python train.py --encoder_parallel_block=false --encoder_moe_every=2 --decoder_block="basic" --optimizer="cautious_adamw" --warmup_steps=270
Rows from block 3 of the encoder of a small image denoising autoencoder, named by matrix and row number. Rows with one number within an expert belong to one neuron, the router's apart. Each number is 200 + 30 x the weight over its row's rms, rounded and kept within 0 to 999. All counts start at 0.
Before each expert's rows are labels from the 100 images, of 14976, where the router gives the expert most weight on average: "patch colour" is the nearest of a few named colours to the mean colour under the peak. Only what is clearly more common there than usual is listed. The data: stained colorectal tissue patches (NCT-CRC-HE-100K).
# router: router (encoder.blocks.3.mlp.router.weight, 8x96), inputs 0-95
# gate: expert gate (encoder.blocks.3.mlp.gate, 8x96x96), inputs 0-95
# up: expert up (encoder.blocks.3.mlp.up, 8x96x96), inputs 0-95
# down: expert down (encoder.blocks.3.mlp.down, 8x96x96, transposed), outputs 0-95

# expert 5
patch colour: brown
router.5,169,160,88,214,172,187,193,248,226,209,165,231,196,202,230,203,160,173,182,185,150,225,210,182,232,269,175,189,161,194,225,245,222,237,178,208,219,151,216,180,195,222,207,216,173,194,197,206,266,200,189,184,217,164,172,167,203,216,198,182,183,240,192,206,208,275,198,197,208,169,152,246,166,223,196,193,197,178,195,148,272,199,184,200,213,193,217,259,198,206,189,205,246,183,205,223
gate.12,182,183,156,194,177,201,180,184,173,234,210,204,172,196,248,167,151,156,190,237,158,230,233,217,187,199,198,216,208,190,236,213,246,250,167,228,209,226,173,169,238,183,228,178,200,176,242,171,254,210,238,188,223,220,185,212,264,176,190,139,211,194,194,209,141,259,201,185,222,205,177,216,192,210,253,166,211,207,159,160,165,255,181,162,231,180,242,155,173,243,208,185,169,192,171,249
up.12,177,246,270,171,209,209,199,181,196,238,181,169,186,197,196,196,194,259,205,173,205,232,220,217,216,190,190,176,179,179,146,213,147,149,196,200,210,224,198,173,232,234,203,146,200,228,200,195,170,223,202,268,188,205,220,211,241,211,177,233,205,177,213,131,227,177,195,189,218,135,105,146,215,168,159,206,224,189,195,186,157,174,227,201,194,229,257,146,194,200,186,236,179,229,210,211
down.12,226,215,199,197,210,171,205,182,168,195,195,234,210,151,163,181,223,221,162,192,235,162,209,173,142,184,243,230,207,170,206,184,237,211,180,206,197,264,132,218,241,137,162,212,246,191,189,171,208,237,193,207,201,221,144,211,150,216,197,195,181,293,248,212,213,229,204,249,204,189,238,200,180,191,195,161,217,202,204,202,166,192,241,235,213,144,214,183,255,160,191,221,197,206,217,252
gate.13,289,227,282,222,168,214,198,201,172,230,233,204,252,211,220,174,218,242,227,176,258,179,183,235,205,178,192,152,244,190,196,146,179,223,230,147,196,198,194,214,221,182,171,223,189,232,225,208,138,260,185,158,206,228,214,216,197,244,240,220,218,166,162,189,188,162,167,196,199,173,184,220,244,217,200,199,198,210,199,252,197,185,246,185,192,251,211,190,188,205,235,206,158,184,163,194
up.13,159,202,223,209,212,198,195,162,132,266,180,218,189,204,237,213,209,237,238,159,224,220,141,163,256,204,167,115,162,235,185,160,204,253,189,192,171,200,237,211,182,178,169,196,254,208,204,214,176,169,194,220,200,228,226,231,227,183,233,219,181,244,252,146,204,193,221,242,192,198,162,178,181,204,187,228,211,207,230,240,203,274,185,207,158,177,198,204,179,227,235,196,206,204,180,181
down.13,243,220,216,201,209,170,213,195,213,235,221,161,217,227,170,182,249,217,196,201,194,217,231,240,164,153,181,283,201,180,227,189,197,219,190,216,263,211,181,221,104,182,160,188,227,212,146,151,191,178,278,202,181,161,180,204,195,199,159,212,222,215,206,200,195,201,224,212,234,156,228,188,177,270,230,192,206,240,225,207,188,262,212,195,244,167,205,181,186,212,179,167,215,217,242,200
gate.14,183,182,211,257,187,194,223,155,283,165,220,225,209,201,197,212,179,164,176,179,191,182,210,174,186,203,229,205,215,130,202,229,242,203,194,249,171,260,248,197,226,118,227,178,180,162,131,193,162,178,216,143,216,252,193,204,207,231,193,204,196,225,211,234,212,199,157,231,189,131,147,149,216,221,187,201,188,196,174,184,220,192,176,201,195,212,161,220,215,162,200,180,173,191,223,197
up.14,200,190,164,173,179,208,193,165,185,180,188,250,192,169,188,247,203,171,192,198,193,204,141,242,171,156,198,190,212,208,228,206,215,248,170,150,184,184,193,187,277,158,255,209,148,224,176,255,273,209,193,196,231,229,190,206,179,247,163,237,185,227,184,221,207,187,220,194,214,197,159,173,177,205,218,218,173,229,195,179,204,179,214,193,170,241,180,264,145,175,251,260,200,212,247,217
down.14,186,214,215,206,248,178,178,183,217,218,145,195,174,226,193,211,220,192,164,251,223,169,238,171,219,196,142,215,196,194,183,193,248,256,171,137,218,208,160,215,182,234,200,151,196,167,155,211,203,207,201,209,204,183,182,198,204,162,286,174,217,194,155,228,243,192,183,228,215,202,209,108,254,209,221,199,232,196,197,220,159,201,177,230,233,194,231,204,239,255,159,214,141,198,200,206
gate.15,169,223,198,191,237,131,169,152,187,222,202,182,189,155,202,159,143,207,224,252,181,190,186,249,162,194,180,216,228,159,230,218,232,172,196,264,232,234,155,228,210,164,187,161,218,182,206,161,187,197,242,184,175,256,204,234,239,154,206,178,226,190,170,235,166,215,189,225,260,186,183,166,221,182,245,155,218,211,175,221,212,231,232,197,236,162,226,222,172,205,172,232,194,197,167,234
up.15,249,183,260,201,176,219,164,195,143,220,211,203,180,221,165,234,163,221,245,213,156,181,225,200,141,175,230,246,229,149,179,222,156,232,248,152,243,203,171,217,225,168,224,209,210,169,247,266,194,192,187,176,246,167,146,222,215,167,191,163,238,184,220,212,210,228,181,182,174,219,151,204,226,192,194,241,162,186,145,206,207,180,225,198,155,214,172,179,223,187,229,184,199,187,221,173
down.15,220,180,220,159,117,185,201,169,244,179,200,179,174,213,219,211,188,214,190,179,130,201,166,143,258,177,240,209,126,148,191,217,146,188,230,208,213,182,236,208,221,202,175,179,181,172,163,197,196,212,256,246,199,208,196,201,203,213,164,178,173,212,131,196,204,181,222,231,232,127,220,238,191,197,212,186,203,203,142,216,139,202,212,197,210,180,181,157,217,195,235,184,218,176,193,224
gate.16,177,130,141,212,182,131,210,191,198,181,240,198,205,212,195,241,203,224,237,203,210,190,164,190,199,245,146,240,261,182,179,171,172,257,213,214,208,173,225,220,205,197,226,212,196,216,189,221,196,198,225,227,224,259,243,211,193,203,178,145,170,185,186,206,211,172,198,190,187,209,124,135,163,207,188,191,149,205,189,254,165,215,222,187,200,235,229,283,193,168,199,199,234,177,199,196
up.16,170,185,85,225,146,199,209,218,191,158,154,238,212,182,220,205,175,165,159,203,127,194,173,180,219,207,173,201,237,192,225,231,228,205,207,147,166,221,241,195,221,184,226,217,180,196,207,208,219,161,221,210,248,203,180,172,180,215,184,182,182,163,180,218,213,250,217,196,188,178,179,243,160,244,184,187,178,203,185,186,145,185,173,221,202,178,165,280,194,137,209,208,205,199,238,191
down.16,194,199,162,217,185,205,240,230,225,225,190,198,166,191,180,214,205,192,166,221,198,242,272,186,201,184,178,203,180,225,224,197,186,198,198,208,191,190,173,165,257,206,158,229,198,212,179,175,167,194,175,222,203,223,174,236,152,202,146,203,189,174,216,209,253,230,204,220,217,176,207,148,195,211,205,193,171,216,222,220,173,200,117,269,265,219,89,129,184,178,195,168,172,196,210,194

# expert 6
patch colour: pink
router.6,138,199,221,167,225,229,206,209,252,205,179,165,203,217,198,214,200,277,201,195,212,217,182,240,164,185,205,139,99,234,207,170,214,241,218,178,161,200,182,216,201,177,206,180,212,244,219,198,243,187,156,240,177,187,200,219,212,196,90,219,220,218,213,157,221,185,206,228,195,193,145,223,199,166,214,198,212,223,207,181,191,177,255,185,206,184,158,159,195,216,199,199,174,208,153,183
gate.12,197,160,198,172,237,228,213,233,167,240,284,176,205,232,235,217,215,175,159,142,180,266,248,228,219,163,210,211,153,178,181,229,231,220,174,202,229,218,192,231,230,213,182,239,225,211,210,192,264,172,191,201,178,239,165,176,206,184,168,218,154,213,173,205,175,197,176,213,247,200,207,119,202,179,190,217,218,177,194,155,192,188,204,140,248,168,145,177,223,192,207,199,204,212,190,228
up.12,191,207,156,221,201,229,205,231,244,178,208,222,182,206,235,170,180,165,132,186,173,230,270,214,197,149,226,179,218,230,197,222,231,158,207,205,221,215,151,188,195,185,238,220,264,204,198,183,246,211,187,175,166,243,177,171,179,154,232,218,199,177,183,187,165,244,214,188,227,225,256,198,173,167,214,193,273,215,177,158,193,174,214,217,208,218,217,291,202,225,228,219,197,170,252,195
down.12,224,208,206,207,165,212,205,191,186,202,181,217,222,246,268,196,181,243,173,173,193,212,236,200,209,185,153,187,143,208,211,211,224,194,205,197,164,161,191,244,192,168,188,235,163,226,175,220,199,190,236,215,163,281,184,174,164,165,286,163,205,167,187,213,168,180,192,183,203,234,250,127,212,190,198,213,191,206,199,147,207,186,159,221,187,186,228,248,221,133,238,207,211,171,225,249
gate.13,231,209,212,163,186,168,187,180,209,229,176,130,187,235,218,178,200,253,215,189,220,159,121,225,151,202,204,217,186,168,203,231,200,211,232,215,205,210,195,196,179,165,203,153,219,172,185,212,203,210,137,206,164,130,162,204,188,174,188,180,231,257,194,202,250,214,209,202,205,160,193,245,211,190,221,217,232,215,266,209,242,223,274,222,139,202,236,169,215,209,173,210,203,221,231,248
up.13,246,174,211,180,179,172,201,187,195,217,214,235,193,201,150,191,215,240,224,242,243,196,182,201,241,215,245,223,218,212,220,225,180,222,262,196,169,182,215,195,203,163,214,207,209,215,178,171,176,227,173,251,188,178,177,220,228,204,215,184,192,204,222,200,248,128,171,139,209,213,104,230,213,137,288,202,183,187,198,219,230,194,229,180,155,137,217,157,175,228,209,181,205,197,196,192
down.13,213,118,232,198,217,211,172,253,245,218,202,212,256,180,158,207,215,169,162,189,162,157,191,165,212,224,228,214,226,182,199,210,190,147,210,209,210,136,205,201,183,186,213,219,186,180,148,208,208,186,227,176,209,205,161,184,172,212,216,191,154,185,192,195,181,191,163,136,209,199,149,206,160,151,240,218,146,256,257,200,234,170,179,161,163,203,260,222,223,199,193,157,177,191,209,238
gate.14,176,209,279,156,238,237,185,177,201,180,176,181,270,176,198,217,209,253,208,246,137,204,214,190,237,181,213,192,206,222,201,187,211,178,202,206,219,193,172,152,195,247,192,217,228,218,167,214,195,224,168,166,231,151,269,178,216,190,213,185,199,212,195,129,195,204,180,178,182,187,220,199,228,263,180,188,190,170,227,243,180,164,159,203,157,270,192,168,200,208,198,221,150,203,151,236
up.14,164,198,220,223,205,194,230,235,115,190,200,205,192,191,160,233,210,228,257,199,193,183,204,253,255,152,271,200,221,186,223,189,200,221,235,166,166,192,184,184,296,226,167,191,209,189,201,180,170,230,205,216,182,160,216,207,249,169,209,203,230,193,193,169,186,237,186,201,189,225,251,176,190,214,205,234,215,202,199,179,197,203,210,136,195,196,148,215,226,139,251,178,237,226,161,174
down.14,171,164,192,212,208,201,190,164,160,204,206,225,196,237,192,252,183,197,203,151,210,207,298,206,206,221,205,184,223,183,180,230,226,227,179,166,140,211,191,192,236,155,183,183,210,193,229,220,191,203,164,169,197,204,224,181,166,212,237,172,206,168,181,169,141,223,179,101,183,163,199,215,247,171,223,173,182,243,198,220,221,207,179,189,187,212,146,192,257,251,197,196,165,204,202,271
gate.15,108,239,202,196,192,192,180,200,216,169,185,235,190,153,169,196,194,166,231,219,225,191,224,191,144,197,170,186,192,213,216,178,214,229,219,197,252,213,186,218,171,224,210,215,183,156,154,212,234,230,205,205,187,154,218,230,236,216,207,227,233,233,176,218,201,242,154,205,232,142,198,210,239,228,182,199,161,236,210,303,232,216,200,218,238,181,287,205,202,156,192,216,224,188,192,188
up.15,204,204,253,200,226,220,177,232,239,241,108,210,243,195,160,188,207,177,177,201,197,247,275,204,136,220,177,198,222,166,190,166,167,215,235,222,175,175,191,189,152,111,180,171,196,200,219,215,176,182,190,203,202,203,200,178,206,213,148,207,247,213,217,191,231,209,170,172,234,151,171,237,197,136,197,215,232,237,208,218,189,205,144,210,202,222,180,234,205,225,222,175,193,200,241,182
down.15,210,251,202,205,240,216,222,204,256,233,174,186,172,218,208,210,204,194,198,223,189,234,197,244,215,195,164,180,146,189,220,183,205,133,240,207,187,235,239,161,197,232,204,173,193,207,158,162,175,194,229,207,213,227,259,167,220,235,152,174,196,185,202,214,196,198,179,174,177,237,195,108,195,206,153,152,178,199,174,130,227,148,191,161,160,146,158,240,168,228,205,215,216,197,219,181
gate.16,216,241,160,240,188,161,186,216,208,209,202,208,131,196,239,173,144,243,217,222,176,184,199,232,178,199,184,245,207,183,223,214,254,158,186,257,252,205,196,171,234,219,177,197,162,173,153,178,233,242,245,161,250,201,183,199,163,215,148,182,214,151,137,227,162,237,196,239,231,197,251,176,204,193,204,188,182,179,188,251,220,198,196,237,228,175,163,208,184,211,198,244,212,208,220,230
up.16,205,186,197,229,188,239,138,177,212,179,171,213,229,202,216,167,180,194,153,154,180,206,222,159,198,162,168,229,197,228,170,188,207,189,210,162,240,163,205,208,159,179,161,231,228,219,135,170,228,225,178,217,218,229,202,185,228,176,131,206,188,195,251,243,240,286,214,166,227,219,222,178,213,190,163,210,155,170,245,205,188,171,178,262,135,195,155,174,212,197,198,225,187,194,222,217
down.16,205,223,221,212,212,252,175,217,183,193,213,249,199,134,203,198,176,225,203,265,136,195,222,216,162,214,229,230,210,220,190,180,243,82,194,183,241,199,209,223,161,198,169,216,203,191,136,204,162,211,173,263,222,225,202,222,236,204,144,198,233,238,189,216,190,223,227,227,202,174,206,177,222,204,161,190,244,156,148,187,218,198,180,194,204,190,217,223,173,201,225,208,220,202,257,206

# expert 3
patch colour: brown
router.3,184,184,184,248,183,188,170,232,232,185,141,250,182,200,266,186,141,190,165,195,145,220,198,212,179,222,200,240,202,181,209,269,209,214,185,218,203,215,222,178,211,220,192,217,166,200,193,237,209,226,220,132,250,215,179,178,188,226,230,208,170,176,165,284,193,281,168,228,219,187,247,175,176,219,177,200,162,180,200,212,211,200,152,219,191,190,155,222,208,161,230,220,226,188,238,220
gate.17,203,228,221,219,166,181,166,182,220,181,158,221,204,206,217,208,164,239,188,206,150,180,175,173,102,197,240,190,192,216,184,269,192,209,153,210,183,210,193,167,179,219,211,222,246,195,183,202,176,261,206,122,235,258,219,204,184,226,221,215,208,198,207,242,207,222,165,226,227,188,199,146,172,229,228,166,180,166,154,210,198,224,209,213,224,249,186,221,197,194,191,241,203,224,204,287
up.17,257,169,241,217,185,174,178,174,157,204,216,204,214,148,234,191,194,207,207,177,221,226,165,196,186,196,182,230,229,228,187,215,250,208,223,181,160,194,203,191,187,151,190,176,175,191,238,178,212,209,210,147,180,214,180,179,216,191,156,198,170,157,225,275,210,238,161,243,123,153,282,158,168,188,180,181,219,207,247,201,195,234,195,227,146,202,171,202,221,173,261,232,206,175,201,213
down.17,230,190,207,149,214,212,196,190,257,242,204,163,167,206,175,167,206,222,193,203,214,182,179,235,185,202,178,178,206,206,200,155,199,193,220,199,221,244,163,178,199,216,228,231,159,208,271,164,201,137,200,205,239,236,248,233,170,170,158,233,233,213,213,207,166,178,170,163,173,208,144,156,160,223,220,189,210,201,218,201,206,269,267,224,230,158,248,152,207,246,163,214,234,214,181,185
gate.18,220,227,242,231,182,215,216,156,223,194,169,182,218,211,175,219,237,219,220,209,181,212,224,178,249,165,157,155,226,227,183,171,207,180,218,198,144,162,191,187,226,128,208,248,227,215,222,207,222,175,203,218,148,216,198,206,185,200,189,231,161,192,256,184,247,201,222,153,175,188,179,165,142,166,210,224,177,229,227,244,186,182,186,216,159,233,291,177,238,238,221,152,184,186,175,231
up.18,223,198,228,210,227,165,178,190,154,223,218,203,214,191,154,208,235,200,236,243,253,183,187,215,118,203,210,226,223,157,207,196,181,206,193,196,215,219,203,236,230,196,156,238,217,189,211,221,112,208,256,202,244,239,239,190,204,241,177,218,160,202,177,191,157,134,198,200,197,196,188,100,257,219,179,175,150,164,192,222,202,205,217,231,206,202,178,197,171,188,205,193,188,238,181,174
down.18,178,185,199,207,212,169,171,225,184,192,187,192,141,192,189,173,189,216,179,205,223,185,201,245,236,241,217,156,229,183,182,197,214,252,185,216,237,245,186,240,176,178,241,196,169,202,200,174,182,178,248,219,208,165,165,226,180,201,201,147,182,246,228,246,167,223,206,191,207,172,257,319,208,206,231,166,193,213,156,198,215,249,203,195,215,120,224,179,176,243,196,210,191,218,169,232
gate.19,224,188,208,165,187,233,141,203,207,195,266,176,243,256,260,190,205,175,214,198,155,209,259,179,157,201,200,186,182,228,223,208,211,203,208,206,214,193,180,180,193,231,261,156,249,218,255,216,245,184,159,184,173,197,198,195,170,159,182,228,190,212,200,178,207,258,182,228,214,154,207,228,197,157,143,258,219,215,214,186,157,215,227,151,245,171,199,213,182,209,265,239,200,175,206,193
up.19,239,209,208,199,175,227,243,168,189,183,189,188,168,246,241,188,144,176,191,213,180,271,245,221,205,198,264,187,149,170,174,232,250,194,193,195,206,210,174,214,163,236,276,194,172,181,206,217,222,155,193,190,148,187,201,238,200,195,234,214,189,216,205,175,219,208,205,175,156,226,232,232,213,196,157,238,231,187,217,182,161,138,254,181,188,211,224,193,185,218,242,172,169,183,274,206
down.19,239,200,158,229,177,134,178,193,237,202,227,194,209,212,224,190,249,212,218,187,137,231,228,197,214,153,155,187,207,227,229,258,165,226,156,204,199,208,181,173,239,227,220,237,204,209,170,152,211,189,218,189,150,210,199,248,176,199,228,210,195,229,171,187,188,202,140,183,172,175,204,222,186,246,231,238,211,196,192,213,214,166,170,226,238,237,204,134,192,178,189,187,176,265,222,284
gate.20,243,156,163,230,203,199,212,206,193,153,139,246,224,194,204,197,203,157,175,147,153,218,218,174,256,175,143,211,284,179,214,208,194,184,213,196,179,183,210,212,211,192,166,175,221,213,208,186,210,204,171,226,155,213,193,205,171,195,227,220,162,162,183,238,204,257,223,188,190,251,204,172,121,180,216,210,207,182,222,211,247,217,170,212,228,195,238,250,192,185,158,205,195,160,261,155
up.20,165,193,203,226,270,158,165,198,226,210,189,236,176,170,204,196,161,246,201,180,136,219,230,202,229,195,195,250,219,211,244,247,227,137,189,192,186,235,230,186,197,225,187,238,246,184,145,196,176,195,168,158,191,235,237,198,158,196,240,220,192,192,159,222,213,284,178,193,203,149,217,179,191,213,240,189,241,191,202,191,232,236,224,228,219,179,148,189,213,225,169,212,170,142,201,189
down.20,195,193,181,235,205,220,202,227,229,204,223,174,202,189,180,174,184,223,259,190,279,197,206,157,224,230,186,179,241,252,155,215,164,224,193,208,212,227,214,253,173,196,245,214,182,185,223,238,207,198,191,220,212,188,235,184,195,200,176,151,234,179,173,182,259,208,222,196,209,228,190,263,270,192,192,175,183,196,252,207,218,153,221,127,216,185,212,265,272,209,237,208,159,211,206,175
gate.21,168,217,200,184,231,210,199,184,179,223,204,197,193,192,193,183,227,168,165,216,224,230,187,169,249,230,230,160,125,198,141,196,170,188,239,175,207,163,234,218,155,260,194,217,168,213,260,123,177,200,219,193,179,178,210,223,200,199,202,219,223,175,237,224,222,181,245,260,191,261,205,185,234,216,233,211,173,221,183,235,252,250,188,216,204,208,201,241,172,174,112,199,209,192,191,191
up.21,241,207,181,231,210,150,242,169,205,152,154,218,232,237,264,180,211,187,187,182,229,191,184,265,191,185,276,132,152,177,184,227,203,228,207,228,228,237,211,168,216,208,149,212,183,179,180,244,194,195,227,158,239,199,150,194,196,222,213,239,184,190,154,214,211,185,212,200,243,201,201,235,176,201,199,229,225,223,227,171,189,146,172,214,195,199,273,167,247,208,234,195,199,224,176,184
down.21,148,158,241,203,234,202,233,208,176,187,205,209,197,230,170,225,254,191,250,196,183,193,185,188,267,192,210,194,222,222,221,215,186,148,174,192,172,191,230,205,131,138,217,244,194,219,223,272,223,222,206,213,231,218,184,184,182,248,110,211,144,213,200,248,202,197,173,189,209,227,208,183,248,194,147,205,144,215,178,222,197,187,181,211,208,201,165,218,201,161,241,227,196,217,248,206

# expert 7
patch colour: grey
router.7,193,192,226,177,171,213,199,132,183,177,185,182,215,227,205,190,212,237,187,179,239,188,181,182,178,137,165,194,235,205,191,196,214,218,208,172,164,251,228,192,266,79,185,159,198,224,178,227,166,179,197,211,205,240,239,217,180,208,206,208,194,186,217,181,208,166,216,148,204,185,123,245,209,226,212,226,193,228,220,227,253,193,218,209,178,231,245,213,162,192,244,173,186,247,216,187
gate.17,221,181,143,166,190,201,208,189,214,142,184,207,177,174,179,190,240,176,151,176,200,163,220,215,204,172,232,150,215,182,190,202,203,213,182,202,222,187,237,214,180,206,243,266,213,222,165,204,208,158,177,222,222,182,267,195,181,188,136,246,124,248,192,209,148,186,261,150,221,223,168,208,183,214,194,177,214,205,204,174,264,191,143,179,204,185,177,253,207,193,229,225,184,216,244,185
up.17,201,163,138,210,185,213,204,182,250,163,202,176,210,195,200,185,232,172,112,171,189,214,208,183,210,189,225,181,188,207,218,168,163,192,183,188,209,204,160,184,149,272,198,242,175,194,172,222,237,216,196,172,190,202,198,215,173,198,131,219,177,186,189,200,224,191,252,234,185,184,229,172,241,191,193,188,173,210,179,168,274,191,191,236,206,208,169,199,256,146,215,180,227,255,287,207
down.17,205,192,251,224,142,163,249,179,178,203,206,190,239,210,206,181,214,123,240,202,190,190,222,213,216,237,207,219,217,222,186,225,210,197,187,211,213,218,199,184,178,187,197,234,233,192,210,206,193,165,214,192,195,203,235,192,260,155,312,173,222,120,215,204,185,200,148,174,207,234,254,189,161,193,189,201,157,190,218,200,181,225,187,162,158,230,243,216,173,152,203,188,251,204,164,235
gate.18,247,202,248,243,156,184,167,172,193,233,238,180,150,240,227,185,169,254,219,190,175,204,195,202,158,156,173,214,242,198,236,245,189,237,193,198,159,248,201,135,236,179,173,177,205,172,179,196,163,222,171,169,199,282,176,186,242,197,209,249,187,131,188,217,215,179,156,196,209,182,255,237,174,160,198,191,196,235,206,201,221,174,225,210,247,189,192,224,218,172,177,210,185,180,202,189
up.18,185,169,166,199,222,186,248,193,158,206,171,243,137,208,235,242,204,188,183,207,159,208,229,198,221,250,135,230,159,174,174,220,249,222,212,249,193,206,204,183,223,172,239,163,206,186,236,240,203,202,243,147,270,155,170,197,210,235,234,195,217,246,183,206,220,205,191,169,234,211,226,199,178,234,180,221,179,126,167,151,169,205,216,140,211,184,203,203,205,242,220,206,232,183,203,198
down.18,182,186,167,205,181,210,248,218,242,218,185,162,176,173,210,194,214,196,257,233,221,203,197,249,222,269,180,177,208,197,224,114,209,218,210,205,242,166,218,162,175,244,213,171,168,199,233,175,227,195,214,232,233,202,169,201,252,243,195,239,171,178,223,205,183,160,203,232,184,221,201,233,221,186,251,170,192,147,237,182,226,209,224,168,209,165,124,144,162,203,229,202,244,193,172,201
gate.19,222,235,203,207,207,211,197,197,187,191,117,215,217,206,187,172,181,201,210,228,245,171,169,161,186,176,152,116,289,190,204,155,248,196,245,185,149,177,205,225,209,142,159,186,222,183,253,213,164,212,227,212,184,196,202,236,168,202,239,179,175,198,197,168,233,169,221,153,259,230,182,214,130,223,204,205,226,180,214,212,196,204,220,171,185,228,253,177,193,210,196,178,211,225,191,193
up.19,272,232,157,213,211,165,184,183,133,172,218,145,216,181,203,217,209,184,195,229,202,151,231,195,266,147,177,236,187,214,216,159,130,129,155,213,212,194,214,186,243,259,199,193,186,201,234,204,218,194,230,213,217,215,202,186,180,203,222,204,192,196,210,233,149,211,218,195,165,185,206,175,224,246,162,223,214,210,186,169,145,177,205,154,224,189,224,248,197,201,236,181,244,161,234,180
down.19,221,176,221,199,208,196,199,191,196,161,172,176,172,154,205,154,226,154,198,205,228,229,112,206,136,231,132,179,206,186,195,150,246,185,225,203,235,206,250,131,234,174,174,240,144,186,226,207,197,187,182,207,181,211,233,214,192,225,162,218,206,201,155,164,222,245,207,185,219,215,178,232,189,189,200,183,182,217,258,195,171,204,187,161,231,126,175,191,188,232,205,251,181,205,195,219
gate.20,158,205,214,177,179,210,242,197,258,198,191,178,173,221,198,188,189,230,219,208,210,216,185,198,139,197,198,162,198,208,170,188,221,232,198,228,209,195,188,205,215,228,200,209,203,198,127,193,176,204,168,210,221,177,175,252,214,167,188,200,256,165,184,202,184,190,185,152,229,201,223,188,156,239,192,215,211,195,212,288,292,201,174,255,238,192,196,190,225,230,282,153,202,200,125,233
up.20,146,188,226,197,205,157,171,215,262,174,174,167,157,197,187,224,213,210,227,233,203,205,145,235,130,238,219,225,203,185,210,179,202,197,221,191,211,195,195,193,248,264,227,158,234,159,150,167,166,234,179,191,179,170,189,214,207,164,195,203,224,196,213,173,183,148,172,253,184,177,206,127,203,172,176,184,228,201,195,268,248,253,212,189,215,198,182,189,196,241,176,175,178,151,168,215
down.20,97,202,194,253,179,237,183,208,138,208,226,247,155,177,177,230,191,172,253,230,227,207,217,206,161,198,232,195,197,221,180,203,219,233,213,188,221,210,144,171,238,151,198,211,215,183,205,226,210,215,151,215,189,198,206,208,179,212,243,214,181,184,225,171,249,206,178,186,201,189,148,226,205,199,170,201,223,194,264,194,207,210,264,233,218,273,253,223,196,238,208,218,186,180,181,153
gate.21,134,211,187,207,166,195,191,192,265,254,160,254,216,217,209,171,139,223,208,151,200,243,189,196,171,245,188,158,155,234,215,194,279,226,218,179,182,186,218,179,215,193,218,221,146,212,167,212,236,212,190,170,232,199,128,197,180,200,167,185,218,173,184,188,225,219,160,188,201,176,179,146,145,227,185,183,200,183,207,179,177,193,226,217,221,212,202,157,188,195,177,173,272,229,212,229
up.21,109,197,166,192,204,258,184,167,208,205,216,198,189,155,171,185,167,183,188,199,219,200,178,203,213,143,122,111,179,189,201,198,208,264,212,203,163,201,200,202,181,201,217,128,237,191,187,269,198,183,206,209,222,202,236,176,198,223,213,199,187,186,245,182,200,200,236,177,184,183,152,221,196,191,230,208,214,236,199,197,263,184,213,157,195,229,218,169,170,259,226,235,192,217,160,205
down.21,154,174,199,235,184,188,161,197,254,203,192,222,198,215,173,181,244,194,175,213,235,201,215,224,231,189,204,186,148,190,220,182,222,165,149,195,200,169,196,217,152,130,203,195,239,207,204,191,187,243,180,184,241,210,217,226,194,151,150,163,176,218,178,239,147,164,185,198,192,245,170,256,187,185,221,188,188,152,217,186,229,162,192,177,213,207,102,159,189,214,183,231,266,162,176,181